Weights of a small image classifier: 14.5M parameters.
Rows from block 5 of a small image classifier, named by matrix and row number. Rows with one number within an expert belong to one neuron, the router's apart. Each number is 500 + 25 x the weight over its row's rms, rounded and kept within 0 to 999. All counts start at 0. Numbers have three digits each.
Before each expert's rows are labels from the 100 images, of 14848, where the router gives the expert most weight on average: "top examples" is what is common among them. Only what is clearly more common there than usual is listed. The data: capsule endoscopy frames (Kvasir-Capsule).
# router: router (model.blocks.5.mlp.router.weight, 8x160), inputs 120-159
# up: expert up (model.blocks.5.mlp.up, 8x320x160), inputs 120-159
# down: expert down (model.blocks.5.mlp.down, 8x160x320, transposed), outputs 120-159

# expert 3
top examples: finding: ileocecal valve
router.3:501520469494518511495505523520528534489531479514493534478542540494457501514517507487531522491474510485506427488490479509
up.35:513478500464500511522515497511462479474481524519551480517481541476526518467508475514517513520485495465516537497481494500
down.35:487456510489472536525457528553488494509501486484534506501507494434521519469490509507533508524494463477533488523520561497
up.36:506470537468442498529529532504491541521533506515495488509489465454476525501506478471510536496529518530525483471496520498
down.36:506506528502468520491481493523496532561531499532490496483468470514498543483459494478505466477544515518552474493501496512
up.37:510532468526525480551489451485500525517487514514533455459521474506468475496487470469505523498535447483498512482509514506
down.37:526496515497478487500464470527483462521484507466501476516493474457482485530480530514524489505492514524563498508536564514
up.38:514527501504517492530523515485463470469522523507502514468479523501563477481494506517512441533484470495489526523488516529
down.38:519515453495466523508532468499444538497535533491509508504532488472498489520498505515461468506466501482483422495499490527
up.39:493463473486531470499483510529487507480444547540491467500487488457529520531478515477481513518511519495489501490460480493
down.39:480561457518475515471508501446504490542497494499525538499442505520525508517493484517492501492495525513499458484546486504
up.40:544488483538495483477511469479517481499475516506482481524507503478477491458484487505505493504495478497535508494518472451
down.40:531490495531505519496514520505515486467474490458510492509478498490471517483512544513510508476494434512510452477488502473
up.41:528455477573517508490495479464514462494517513468506465484480532511499480491454483529500490501521481488526516446510495478
down.41:522505489507519504500499535488516499489489477448503487517496493497460535491513523532493520481508459538502465483478506500
up.42:512501477478543493513520479498474466490509507518543484505493472504501502460502528458525519536511459500513515517494472516
down.42:511515462471444518506492505489496433477451494496512498538513512465490540494546531542530533509487474505528465501512540502
up.43:508531509483516500493483503476469515459509512477516494488466528499501525506508492552499487532483459476483499557479462484
down.43:518514499465471539521510490459478514479535501478531547481513472489506518497516524514516555541499479436481441511476514501
up.44:512466494506523526475546513476528448477479479483530472501521512467471479475499511516530509487522451491538491496511471474
down.44:521491484509502522518482537481485460464465485477520497508467515504447512486535561492513532481515464497509475471495507477
up.45:558466509551509484467504513480505463486494542507503457521503524484491482457483505520504506490498472508540497462515479472
down.45:521501466536519534509518508492516467449470495479520504510490496482462502510521544520512510475499463519495476464499499499
up.46:481489528483449471532468522488519492443528490483502526502468513473518445544454450557523461523510489490462501522467511549
down.46:516520492511475504484502495507517496463580515503508534465517510480502463491499521524476518510461488461492427466492520456
up.47:443520535509464478512515494462513476480507509483497533519490490467523457503465442543510458529492522487473509518482456533
down.47:504517490507441525486557516502494491454532532506529505517507495508522468509524503544497525505467494453469475467507485480
up.48:493527501569523494514482487520476530481518537508509475491512504548497449495491461518504497509534463476514520491520485471
down.48:503520520487492543481468531488492445514450509528471522512508464470508502528537500483515499487506475521531455483499531510
up.49:470493488481516463472510482514487510532452506537484479511479512485500522492501501479505536502523538512497511522534530526
down.49:448552492491503501465497494534491521535497447537513533504433510470531528494469507496501482513496533499516475528511493526
up.50:500473512497510539530468526465508471462492494522511498509520484493490485516491463510520500531497490455507513526520512555
down.50:482492481527457497463490496491513488520496528501461482484555524479488478502499493518516555483491479472531511490550491476
up.51:522458484541490531501513482465521474485478518467489505516491489501487517505494459535471539483476482513485516489533482530
down.51:517474484537514491520512491512490491474508510483528516494483491473463465530508510535534520480463467511486487453499515501
up.52:438528558482496478488521561493493507471514507487481542483512496544532467524530477485516452532500494457505507550459443499
down.52:519535499482502537504525507450456507486511513511530512508513493495495507484510498516489518515501441469479440533471495479
up.53:506496515496534499489510523488472505466520498485508518500513521494526499508530531494519484549488459473499483501446534488
down.53:491503491468484528496501537471512520489536510506532544489518538471496498465483546500463517523469460445479439477457506468
up.54:493505487498473525492494515507469525520513496545533508505468502508504478464518517484463502502482529535561528554518522502
down.54:499527534498470480520498509516479489509539525516493498542504531504513495493475533481469461533532494507502448513502478460
up.55:492469500494517504526488527529463490480494522519471487503488514504506517534501525505453506499538520531501567490502533526
down.55:474533506514530488508530490489471484523547488520478484508458505510498498475452474548448468517507527505503525514482485509
up.56:498501526495494505535520526521452518487510495516486509481504524514510512471514535510485502533472509451486526532468475485
down.56:476495523474508526499492516458507490469530474509522537505525488474515540492484524520522497496514476507517443522498527519
up.57:556478491485496483499551469463500492499470499478475469483468491526464491477553463503523543494563505530532534548523516531
down.57:519507503464462538544504527508460490495502446487552498521462494444520525485531487516535508529481528512541455526517574520
up.58:477516484482539453525514488495499502522490506494515503466517464510493495509482463486518534496513531476499530511510527543
down.58:506502509470500524512482466534481467535498507450565474522465490441492536500518503529530522497517511528556491522527563527
up.59:514476487498508482550465473515486524480442529495514461481540457505489456482487483490497521499538473511526522475487518528
down.59:527503495507497497476463492503500459522484519494490494503494461460490484508511491491498521505486504509544482499540528477
up.60:474482491514523488480453500490509496470474534523511523504472536477534510526500520530496506484481490528503497509483533536
down.60:481538450514534480500493493478520499500478532519504553493486510468531495512448530512494496516482496476499471474464509519
up.61:530463489518492514483495478483499451464455523534510512514518525484471471476481471550538496498509444465513512484515485481
down.61:516454484514510482545500511499501448469469485442509510508495490475469494503518547507538523490460467508522496463492504462
up.62:530526489489482502530515513514498538527506495507505448510506449480487544495478442468513520502514528521508479483504538507
down.62:499507513477450510534481494520509476540502475501479517509480442470490536505482511495512470472532519531544470510531523515
up.63:480475502520518476459492498534516483437459508509503509518451554481504505498492534542511502489480469521479514527491478512
down.63:494507454498505496491497492489482545482522542514510546477485486491523484527474518529508520513463486450488439481461503512
up.64:515466533541495506467484527460506480496498517504460514526540491529493477482484463511487495486474496503521506499506464497
down.64:517490487517475496518512515525504466451497499458523491501521485469484491492509535504505497482489440510474490466470480481
up.65:491484537443456515513537525473482521522510491506485489479463474462500526509507533498513512502509521500503482486484525514
down.65:474519490485508522508502504514492507540519497526508531480494473489499558488467491486519453471547529516528449493473499540
up.66:493495487537525472484506487494453491462495548491470505485468495515494476522481468539522457505508492451464545475467477474
down.66:481547460491478533508533534496475527526496494531501509485457472471523474476516499477492542556515492471491456493491502502
up.67:456489487521529490496489479493512520473480549515521527499490485504523504538443492510494510481489482509503520536525551544
down.67:463511457522530466498464460508513496526494525504497529499504500480516476547445482524516495488476514507517474493489505528
up.68:465513500435519510487523531522509483488487490511497552518506553498504506515582528484490516510483512450493495533475512507
down.68:463536491448469495496511522472472538520530494532505534515474518443550502481488497467494516534456500459509454497479493479
up.69:530462498558467528475476494473491471484470522497500526531498471496502494471499471537502511467522457526532529511506507510
down.69:511479481525507463569514472521512450486500516475528503488505496473478479536477508503539521496496443503499502443464494496

# expert 7
top examples: finding: ileocecal valve
router.7:517498546466484526535493467484492546482494515536493499501548517551500498482519527446502482494483498460491506473527514536
up.35:493509553462489508490482517547533523492514483506485548491501568501488531469514517499463492506476501495501507546467484470
down.35:487451557441500561506500522514500498465473493519512517518488507478494544488499511447508516518484473486486549493501483503
up.36:491501416511557531550492494467509496494506510513499509461507494525512511546505468511541515458533490491486465504483492475
down.36:452493463520535529526519509521441463479483525538487517519497522476502529529520472509539472517529417475515524524476548501
up.37:490491526474491495515499569515533508501515485490510552517518458508526516467496534504474481516484523510492476563535499521
down.37:457468521471506521514511508480490530526514509516525505462521468534474547463506492442459523503505498535496540500529509528
up.38:495506500533510458495462508512504501508468509487478482517484546479474512482503556533447522486448482580524496498528535510
down.38:534519461495456462503482536478483479508471526492462444498486513509466505484520505495486541489482436540522484501478525485
up.39:457482516527496499496544557479493521509479485526490539507523510503537488499451483483503450532506527522479531501480530472
down.39:471480559456512460489495495474510528485538503486507540506519519458506500508513506466497475477442516505520533488484461489
up.40:534486471483521480473511498523495442499494497467498450490483495498489555469491515490494515480480514535492513528521536528
down.40:500499466512499500527499512465490521495520513491471442494506476534467476455527520489471542493509423507546452491477532497
up.41:431467511505485516495527507468486513530487490515489503489490508478537493504477476486514458508471499518485538472463523484
down.41:493484550455501477513510501491505525508525496480508505527512513457534482503493479481494483478456522521483540504467452497
up.42:494475503497539474532504506480521498498502521492506534534501524516498500541474491525472436501503515499481496527483479509
down.42:481504509474472507513530562565476548475466516526490547504546507507511489510530514480484491508506471478505486492503521502
up.43:473466515474521507543529537498519493476480487444533487498492521474514556550446530481459466512496541514468549538506487496
down.43:511507515490452499541503544499501540461491500479539525502528501518485501544501509462453489496499471499506476491494487453
up.44:506490447513520510507540485508501480503532484470475486513493474505497547499477460527491519462501509518498478477529527520
down.44:517536456507542513504508530460492482472516529494476472506514490505484466487534493525528521506510417502542447476453513486
up.45:512490412527504482511505490510461483511513479495508481529511488462488561495508521534499526439493485512469462482513518514
down.45:525533491494508496510503517463489494485508527491457471502491486535492465495576493516514545499518393535556493484454512473
up.46:505523465449487499495517466510463517484519542504517500521511487453519502472525521497505506483504505457498474497522511494
down.46:506536470470479486483487484465530521474469525505523487514478492526479538520550495496530552503487490474467465518497497501
up.47:519484488554483494462454497504505498503479533513519485502484493457485529472472532512472509476507520552504495523523514483
down.47:494467466501459454494475505469490497494498525527476447504502497540475507474508494503481533519487427543522476501510510500
up.48:518425439532499532520512502542476467502514498498507487475468455504510521551480482501509549496533507493481526475551476477
down.48:480479498521506491492494490478484487513527512524486478496508459515516501492495480506540461490555449491543520475516497477
up.49:513479466527565509485523494501464459501522473468482465507485489482508533503476488524469506486503498488483522441546516505
down.49:535530465521517505497509526458502497481511522494437451498500488530486477464526519535512518509509403521560463487452521470
up.50:496487483489517487542495508483454503493566487518522541558513512495504492492532487562484448444456483502513494507557535514
down.50:451524476470483482490510563513493539502491499533468510528478496526493498464555507509481521485465474518484519500534533507
up.51:467486490479491486519519530492489469514506496532494531519496442464536496452505495497486498499507504541512523522496525551
down.51:450480502490508463494526479441533504543511464470524490488512463503478526472508508472486495489512521543495561523517476501
up.52:481496520488564531528527521512510506506550476511470522500484567504491556531532478484514504521481501493473517527458514489
down.52:494483523441519538516492562545504511470461517511515535521499514480511537532523529476512494496497434480507485466496500484
up.53:488508502511487511530479515514442507478576502504449524512518473479494491529533497524453509473454500522500481492507555538
down.53:518561463487502470489492528499548529524490516500467471492501461503472510476561526483498558492484466520505450509482519508
up.54:518522495518494463494480500491500494476472474455487457508502581488488548470486549524473515493451482544502475514520527504
down.54:526516480509467462499486520483512483498511492454489453527499508516459505477500529500493534480477458549532464491507485477
up.55:450500477503519474443484510515502491517476528503468511545467539477508515556469506488495474497488558504462517530482504559
down.55:501524479535509505515517491490494513524475553521479503468499434524493511507504489490446514485540455510483465487498504554
up.56:459521514491471502502505423459513511527520509513526490485490515518525399496484495493517503526494508511511539501440463460
down.56:482502580496499455504493489499474525497496496517488502506507493513520481506504494478492471486498502494457548516469437476
up.57:515502540463441509493459508539532510498474475491535518518536493488527504470530552470482508527464465488511469569501477491
down.57:506456536462476537519526514524524524491484479523528521484461468508500571502492476457481537523507478499473547494522508538
up.58:475508459519543500476548466507495486533520536503480486524474499542509491544463452509519506529517495474482498496484450514
down.58:520529483501520486510544517492466510452487543529480502516507518503480498500504509498488498520525406460502472508465511458
up.59:493491525487484493506546491491496500485477494479533493521476474457530518499527512497472511514502521491485494482481493498
down.59:484523470450499491496486507486518493454485506500508504540466474519472552535567488458492533490504470514511489504462487495
up.60:466522435517544508537529500500481501503495530492508504495518515531484522550460480507500488492523531471503477491483485504
down.60:493539452497502517515526517483468496473511530519472522511521513493500483494527482520470495511533403480517461512475531495
up.61:502485549467489494459502513521533523473494498510464533474513558559474489488505511456487524507469514475506503516439489468
down.61:508509550452515534506462529510526525475442456529528514511502507475488549472474494468484506535459465475502528514525469504
up.62:501463511507473509495504482491526458509513473457506501508477496483492533497455518498521521470507529507520497466541529542
down.62:499511454498516505497504502442524510476512520499474490515527491496474508487513553509457507487513460511554425492491511451
up.63:467483516505476507504503492495503518516512493485530501491473503488528457526437504490517488525504519546473570493480473454
down.63:464481548489481467519505478470482506492530511476490491497511479469506484536505497482493446458506524515510544484489457504
up.64:505497489486459476519477465488481534535492477463544476494489501498498471506485538471506488512482515573487532514480449501
down.64:505467513502447425526475503499485473519528525485470453514488497523504486527522518478499489483494471544529517503480474497
up.65:471474479531465531486494515514511488484538515530492513484445473466541488514513488518517471519523524496484476501513500521
down.65:443464524511490459486499448516526520519492477484517489485490469501502512502470468486515466509532507496496474503561522504
up.66:504518483491513528528497506496498488480532473481523541520476534506480534494514505506479489494442519491495473545528547490
down.66:455498495482537496503521521490523510484522475512493510491497484505469508476556472507472545482482443522515538506524532522
up.67:508514461510500434503488552495467467477476490478485484527489563494490529499483541507459515493451502552512500530520521500
down.67:537510472508454469502496557498506500505492526463497487527488511507488507507515526494474521467479438514524467494497491494
up.68:481438499557488513472492494551513478497561511486465515463471480457501505524484478498498530498510482511498499490531507486
down.68:445497495487473497476496522486524501482498501514511488481544456465473511508489509477483513507538489506517448517493552485
up.69:498472512491492521502469489528491493528524511493495511477480472473519497526520496478490495491504495513517515476445498495
down.69:486464539459485499576512515523490495527537524495475474540503470453540518495485517460498488474512507544553509521475515527

# expert 6
top examples: finding: foreign body
router.6:499501437522513546488557460505495488507483539502518512531515495515511507462494529493488521499538514507495472481479506486
up.35:513444512513449514530473479483481464529454492481546536510504489508492502525540486467515542491526509501532532488498507505
down.35:474458493489529510529457532481497457496488488502498538528523520484501496468480501501538493510509487499522518494503526550
up.36:463455523517476486468445544529543527494452518515448540513519502513507469537458486468505508499478497526485550483492495500
down.36:502507456531534495488486499492494517536532511503500475506518462505502456481450471504532503507506485498479526483537475512
up.37:488515510498490482540546504488489521531580503515469507501466492518549473519464494495485498507466523519459522492505486461
down.37:467487498544508502552528489492500502533515530554465514495497446529533540487505514495445505465501528509478493464491488507
up.38:501508502486470530528516552557502504456488491489513537471471541508482496523560526483493507522510485479514516529475516484
down.38:468503455533511517554522504490527472546582471502518483513490430501502450481491499505508513482471548531466529503522513529
up.39:499539488514470478519498484472472531510523502580458495450485535501551509501503494490514509526515546520470515505509497481
down.39:487491520536466488543541483529478516501503518528485544476487475528510520492500505471440463474524501468495497484512462513
up.40:452487510501492499497482544517510545504472521509525567555487520497480504498491510453513501472474474512490515494492506498
down.40:510502459543492510500499513465516475536557511502489472537528473518510460463459470535532509472511508512480505484540521496
up.41:520501544478496466523503506540522472487508521448510500524503575495473476513476494488522471496471481486543501497511509578
down.41:476505453525532478510535492477474506505562519469474502548496466430514519472470499532515490468477512493512498482492526568
up.42:480541478507482506517494470559491501494467514539558520462497467509476500526584526484488517493548478471517468456523466505
down.42:471510482510471454532484517539514443531528473473505482518499496484467463485493527499545489442467502526496481519511521492
up.43:481483500516467463519478538505514485506502523467455474459487529499550487515418504494482459479492529481486537471484516488
down.43:491497475529495513501509469482510547503521512520489502524495471519494467477473497511478474519503498490491518512524470517
up.44:524494486497537499452492490515502495488450494522452446479487474491514541532526532518498509488500537497503477499544519549
down.44:483526489525513517512534485534496485462509452536493477485482519518479485450486505521458474527546513462509472530492479500
up.45:529503518504510471540524540499524527504523506513446457499525484520540503473499508505506529507464521517480499464518516511
down.45:464513481529515432583520504481484502513495487537495516556529492468521502464520517516479493471507498496485462520503495536
up.46:491459525482453525488469521540517538499464489514471513503499517543492510534522518459504500484514523462488534496465484517
down.46:495506493507503510498503472506529526532524476485506472505533459515476453479469485524514506512478486510479546500521476501
up.47:543491499490499515520479491515511503505484510520490509537525485476514513443500463522481449502501493521520512521528572564
down.47:474529428498530493560518469491496504467518498544505489565490519505499480432494513518495506485517503480503439485490506521
up.48:479467501533484517481465504512573496503505504492411488501511528533511488522467491504495515503492507491473540473508474504
down.48:493521488520565477517505499502474525537511499497494489494490496483495469467464495527495493511514487485503505511516471548
up.49:489479506499483489465484568519527529491476488539476518469468514510528503502433480510485494508493516506506539487503521504
down.49:480480483498504526519505471506513544493532517503491491512497472518516468504495464494513497499500478498498546509521490498
up.50:494495527492484470485469480521517474480495516494502501495477522484499504541544483542517487490474476505489501492485484500
down.50:448543477539517470501501496469480445530521483501479508542476554472521532444469460513499488478510511511505458507486482532
up.51:521479461489505488522532509526470520522481484519507430511467494439505525498512510522487512523518520513490485535523534551
down.51:455511479550517501548539502543491477504500482556483484504464486518493496481503499521453487507522520472497453534489507535
up.52:523504520499478473499484517497449534478533490494497496463487515510494492496535519491499520477456550521467491513513475490
down.52:466516529515514502521539503489519512484492484557507518490526511564524500486510489509418480506502503471454490490497481521
up.53:472460528482496501488484518506492502503442510524492493481515479522526487518515469490501513504466477488508478538483519541
down.53:502523479483501481537494486511555494499493505529530493543521485490507494437485521522557482444489464501511481507491543481
up.54:549514486502540464485457476511550482487448521483495503494531519456504488523541519476517485442497481510563473502498494474
down.54:487509471545527479491494478468487462488523486485481495516540544509506507481457487539532486491548481480479444487517527504
up.55:483471529490499490475458505509494473480503504501537505484499515479533472485474474471519460512488491491560521490454491516
down.55:530551485509524496509464452482510495493539531514522507485501507500499497438481518509521505465505484476534447478489535480
up.56:485472503489489541514495533528492484507477507488538543532516488487500495525512522425511478493479479529530489481504510515
down.56:486488454517483517482485544453521475538530492507498491544515518484523485441468467547530496484512488502494485472531528480
up.57:510462512482495519527475538541475453454507513466510504481497544495469543546507506502504473458483502516493520502503502488
down.57:533513479516527504481503466490497487516540518501489477504527467491515497443483483527479482465534490529516507486538531582
up.58:516488503484513508513496487514482483493476491459480478499486526489489531548552537511492518490489539491505516514484499518
down.58:471526481513498503523562479515503484505517438526505467487488489514471456483481478528480499506512524493475517533507476505
up.59:459459501502462525503487529510524472497459494507527531530492487460480502505512508469498508496478461546530479489513505529
down.59:490503431543496513487494542479506449524551491490471478538488513499519488443466467543538513475530498525492492475535519499
up.60:533505503478486475483510465489444513460550502492500505441506481544480500509530523484518516476501538496488517491535445497
down.60:476476546512494504531513523464505489489479511526513508487545498542516516536516525465455488477489502500449520487478445481
up.61:491459519496465515474455557529544538466503509520465496503511541539483510530526487474498515491487519486490557505501510521
down.61:483497508495547489521487482497486533515518510513499461493499463509514449480452483494516489531486506512482555515531462519
up.62:523495502465505504533534509474463516500497523499552514453537460518499514467505499508479521495503482463524460462465470521
down.62:492513501473496509538496466496507490483513505514541474526515494508472479459516485517554467462489494484499491516508498498
up.63:467517520520484502529510489475474514530550503526488523483479507494525478478453492477478466527509520506493517503485478471
down.63:502521514537487489528523484482491491513539540538434515487486451496545522503501492520476479455511513509500490461489521490
up.64:559495497508486483517505489499458530490541500471511504442529480532473498519517522476496522487479521519478523490524503498
down.64:462518529500510484537524517471508521497489495520526506499543499540510475497515521494444531501473508480462509486488466502
up.65:537510477457532498478525469455486458480502492505524478538519493488488520472511497526519503524520471480554435516515511478
down.65:479497462516500518544497501487499472506516479486476470519469504491501509462477511546518465473569496519529442533494516531
up.66:479499507510510501467451510543523535490467548525496506523498521521504461512484511458517498493483483506510524477503470505
down.66:494520496512510459504467523496497509553534513489478477522543481497513462483433489475546490483494491498486523489536481504
up.67:509494524509490485503527507468466535521588502517470536469484505508539497532462475489488489514440511477451554510488476471
down.67:483506509531495497516552493468512505518504542552488507486521468531542514497522497486438499480515514490497485458496488527
up.68:487531516479526489554499488509479553471460489531523515463559492512485486483536532487497487529536484440513471504462510530
down.68:481507510501489504545496480522500508495516441494515480509533468506450447508479516498521482475482509495482510522501503527
up.69:499519533485471501515526513458491505542564507490470509489456518512543480499474486506487492521437516497473536491497469469
down.69:503495485541497509545531509464515514521500521546456494490519453534538527510499494494450481487517516507485505476511482523

# expert 2
top examples: finding: reduced mucosal view
router.2:506491488539496484487463500528444496532475517527517472541486486451464445506455467514505482503543463503496536511515459471
up.35:462474519493530480536494506470515518442501508465480519540501498501513534547470500491514505564507483472478533550484469492
down.35:455452518499498466540521466490521472484505486483482483526492531515496560521465523505499524507501485475462502496515507544
up.36:503510518525504477454455488507505483460486517492469469492481577476486512471507500473524501525512486497509520496473479496
down.36:492473551515510453499470517479486443531473494489452481484490584490502494486498511486463479508499474503544524480508517533
up.37:481534489463477482509523480477548482536528502532497478496464467493496495471527560506531510497523497516504493517536501517
down.37:514514489493461448495483528495514479528492480506484506445544529458518499540514514489534508491511436498556486497514499485
up.38:511496507488481529492487496427527481538528473482501559512460510489505487504423486533478468551503489512506520537525481527
down.38:464516544454493488537522506469510492497524487504513522491520503521492516506483495445513501520512521471478437505492478479
up.39:467473498471486457491487486488534473544503513525508492501515464500518532494482542482522501502497491493540522510522493449
down.39:496481488482473495527474513512523464489454496484501521445529537472508541535506488508507503491506440455517495515533505510
up.40:485489466514504500513514501498501496529541509473499491481506499527496498508495482509514527452486527483474518455500499476
down.40:511504479497479495540481547482536446512511507476504497500557531493498515540520504530542538465499480485498458467531513486
up.41:500484499465466460520543482505490563503528511486516490460459510497486507487500479482489502501464541520460515506487512533
down.41:475472509449509494509506518484505480540479465506514508455526531460481529453469538476493514508501469517532498527499495544
up.42:462474470502501501491526512486543479550500515509494478518460517532564502499487517481516486523486528511446536483470506481
down.42:496517455465472493527505508486565485473514495489493493486515498512535494529505542492525505509475529491459473506465477476
up.43:499454480500493555493533457487506472505543517492546526453482472516505540517487502525503542468486522474489485491498525490
down.43:494495477509477512526545477481502545507543505519511497487500493511490500483446480499483529486502525463504475516517477554
up.44:534529517527522492483487527526474537523485517532465475493541529507501473474519474504479485499510490511504499462509501479
down.44:526452482512515481513486485468477493501526565512474472489511544483515460483474498503501483499480480493526496466523562522
up.45:542488462491482538508508524493490557483483499517485499498502482486497512498507532490492543492452514532502522516487530520
down.45:495514498493467505473466540517500488479487478509503517462492532429510431469494521475482492564485450515517487546513501491
up.46:510500448468470511541478489512519479539523463496500506498485501471514494486490525532504526495450536544475470512530537508
down.46:508517470445474515537499502474524469491478500517556509508558580459477479490451499487517496544463477490510470510500515472
up.47:458490529508485507510496516464521513450512487478472570522508471495538478518486481481494502531509513506465521528480469552
down.47:482497524470485471525523499507534514503508491480516486508479511549502566527475519476510562504494511466464460483499475544
up.48:465488461490537492483548506509500509488510502540494493505478528524583485531463511510537487514490546479423505476486516481
down.48:496503436488492557544530490482537492478498485520500471481504510534534520534483507532539513540520538486465459482489518487
up.49:516504468518488521482522506541498474460477502504492508507534533516483476497497492486483515505514505525505469502495560522
down.49:503495474472497509538511485491484502492478530536521489508553501492501468493483512469487507566494456489488479535495503526
up.50:518496505488473477506492532501512512464515556489502463476506523499502509468512515528499477515481503520481455480511499487
down.50:486503549476475484478478509519500508495486503471484525427507485423488463523468479450512482503490465514498474521542505457
up.51:514499539512517459477480498536476493478499497513462468499496490492524483493492491481512496509503504475511493481503503467
down.51:511464491497515493512497477488507450497484517509464452491482518488488487499484527487496502507500496500532521496500553534
up.52:508501504492461527470488496495563484493501495447485513498454501495519513521466517533508484527519499534495538545495497506
down.52:470527561470500494516507464511488523511517481499477513483484507496520523503477504444475518496509512463488472476512491530
up.53:527517515515498499481517515547486549496462511519490527499511498505548492505516494481469477511495502509470507483494536503
down.53:511461471509518527484513494492499480503517539497473483497483527470530451449477502482488487521482473487512494480519560544
up.54:480484512525538526502489557513510525484534513483505492492533485489524467514437454493489469551510491484473489519485499496
down.54:465445521484493493536547493487482525491518532528504465465480494510500494522457501468504510531503537467473472500486500541
up.55:546484501473476498501489518455516516519523506522535479529483483474495498486507555500497470515476494531509453509517498503
down.55:490493524489514456479477522490509454479491503511502518492523515440487445506485499435526479531534461494517490494510515452
up.56:456471500490497490517503471508508488444497473468558478537516503515494512521445452534515520529497476494496533494499494489
down.56:465475525478514487559502509490466460500519498510483479487506558475514545525479523498502508523500484470471522521510495552
up.57:527471471497479563500537511465525533484498536502509497486531467533548490513499459474483539526515520524514468478491484509
down.57:473487506508513509511513489479494501500513529520455462474493468545516474524483484458512543506507522469486487472486492528
up.58:557479491542488516500488503536463524468531531540488548501501519519509495525519496521486490518522502498528476480532530493
down.58:504445512493520498536493525480489499475544536520465488468512514469513477475504495490478484491478482497536480477512533543
up.59:507504497530497488461524492519458483481466526531471477503501500491504497517535496490518495514538503474503515486515485490
down.59:515471511513507493508484506464483461513493534537453506478500536471513466483487496506485494499483463479542490461510544527
up.60:513503540425476503517502554511491515452509499474488536501488522519492497521512504485488528515443519484490511489514526527
down.60:500529455461516511548555474437475493473491517477505497498522504501482535490505525467520525504483456486527465498471552518
up.61:512499453502478467526495459505501492524465500524511469527500470481517520486523545493536510479529481500538515505501507506
down.61:502487473488470487513492494502512461502457491499480507465521563454528515521502504512532479500498431494537516490513530514
up.62:528507464518473543485523544545485516473464521509468506524474493513488457517523507470488546520503479529518499514524537525
down.62:494495503480473500494505499484503521462496508525484545478529534465503459495480501464470479519463424486525462548494538494
up.63:493478475509476526523507530555502511539514495491494506488485517538508535531487535488494559487496516499480543518518543483
down.63:502508526468447519519492534478526483479496463486476485455520487501526545504520518473513526496516451478553460499485521497
up.64:447477517464482508516508541487552512472547545504479512527518470529537489508486514471516489561510503452508516525474472478
down.64:497493493466502525566531497491526509499495505513485473484523497526507546529518469470498534476486517468504452504494496542
up.65:508495478492463470509497489477489465509469481535519491510470477486553517495514485462514501468477508513514525493519542521
down.65:502531487471501505479503480488559497485480498539477524495527516456546473466508533492507488517470439513519493504519519519
up.66:525502510490514524466512494505500508483515512497496512514521508505544511500502485502477492522505520499476488496492515487
down.66:514439452511518536527512483467517526488541539517502494501509495469514454458465485482502493533461485466502501491512541525
up.67:477512458509525522528506538435486470483511486509527532517512514507503477498447460537510488510489518507488518494488473523
down.67:470491502474507493573511514444503496517494493520475490510529550467517510500469486493520491507468514491482495503513491538
up.68:506504514462479497530496528480525509511513521499490496489531542500472519500518526475489494475490524473503476472485488471
down.68:517472486499512451538492502494514439482497517446506465497526526485477488518494533514548505477531506512486471477476519486
up.69:530507493477507532497487507514507522491512486541488486501495476477538476498499514503513475518476506492476468499511535494
down.69:510517450488490526494508508501533500461453529523494484461502490485548452498494498477524537565503478480487493516525521519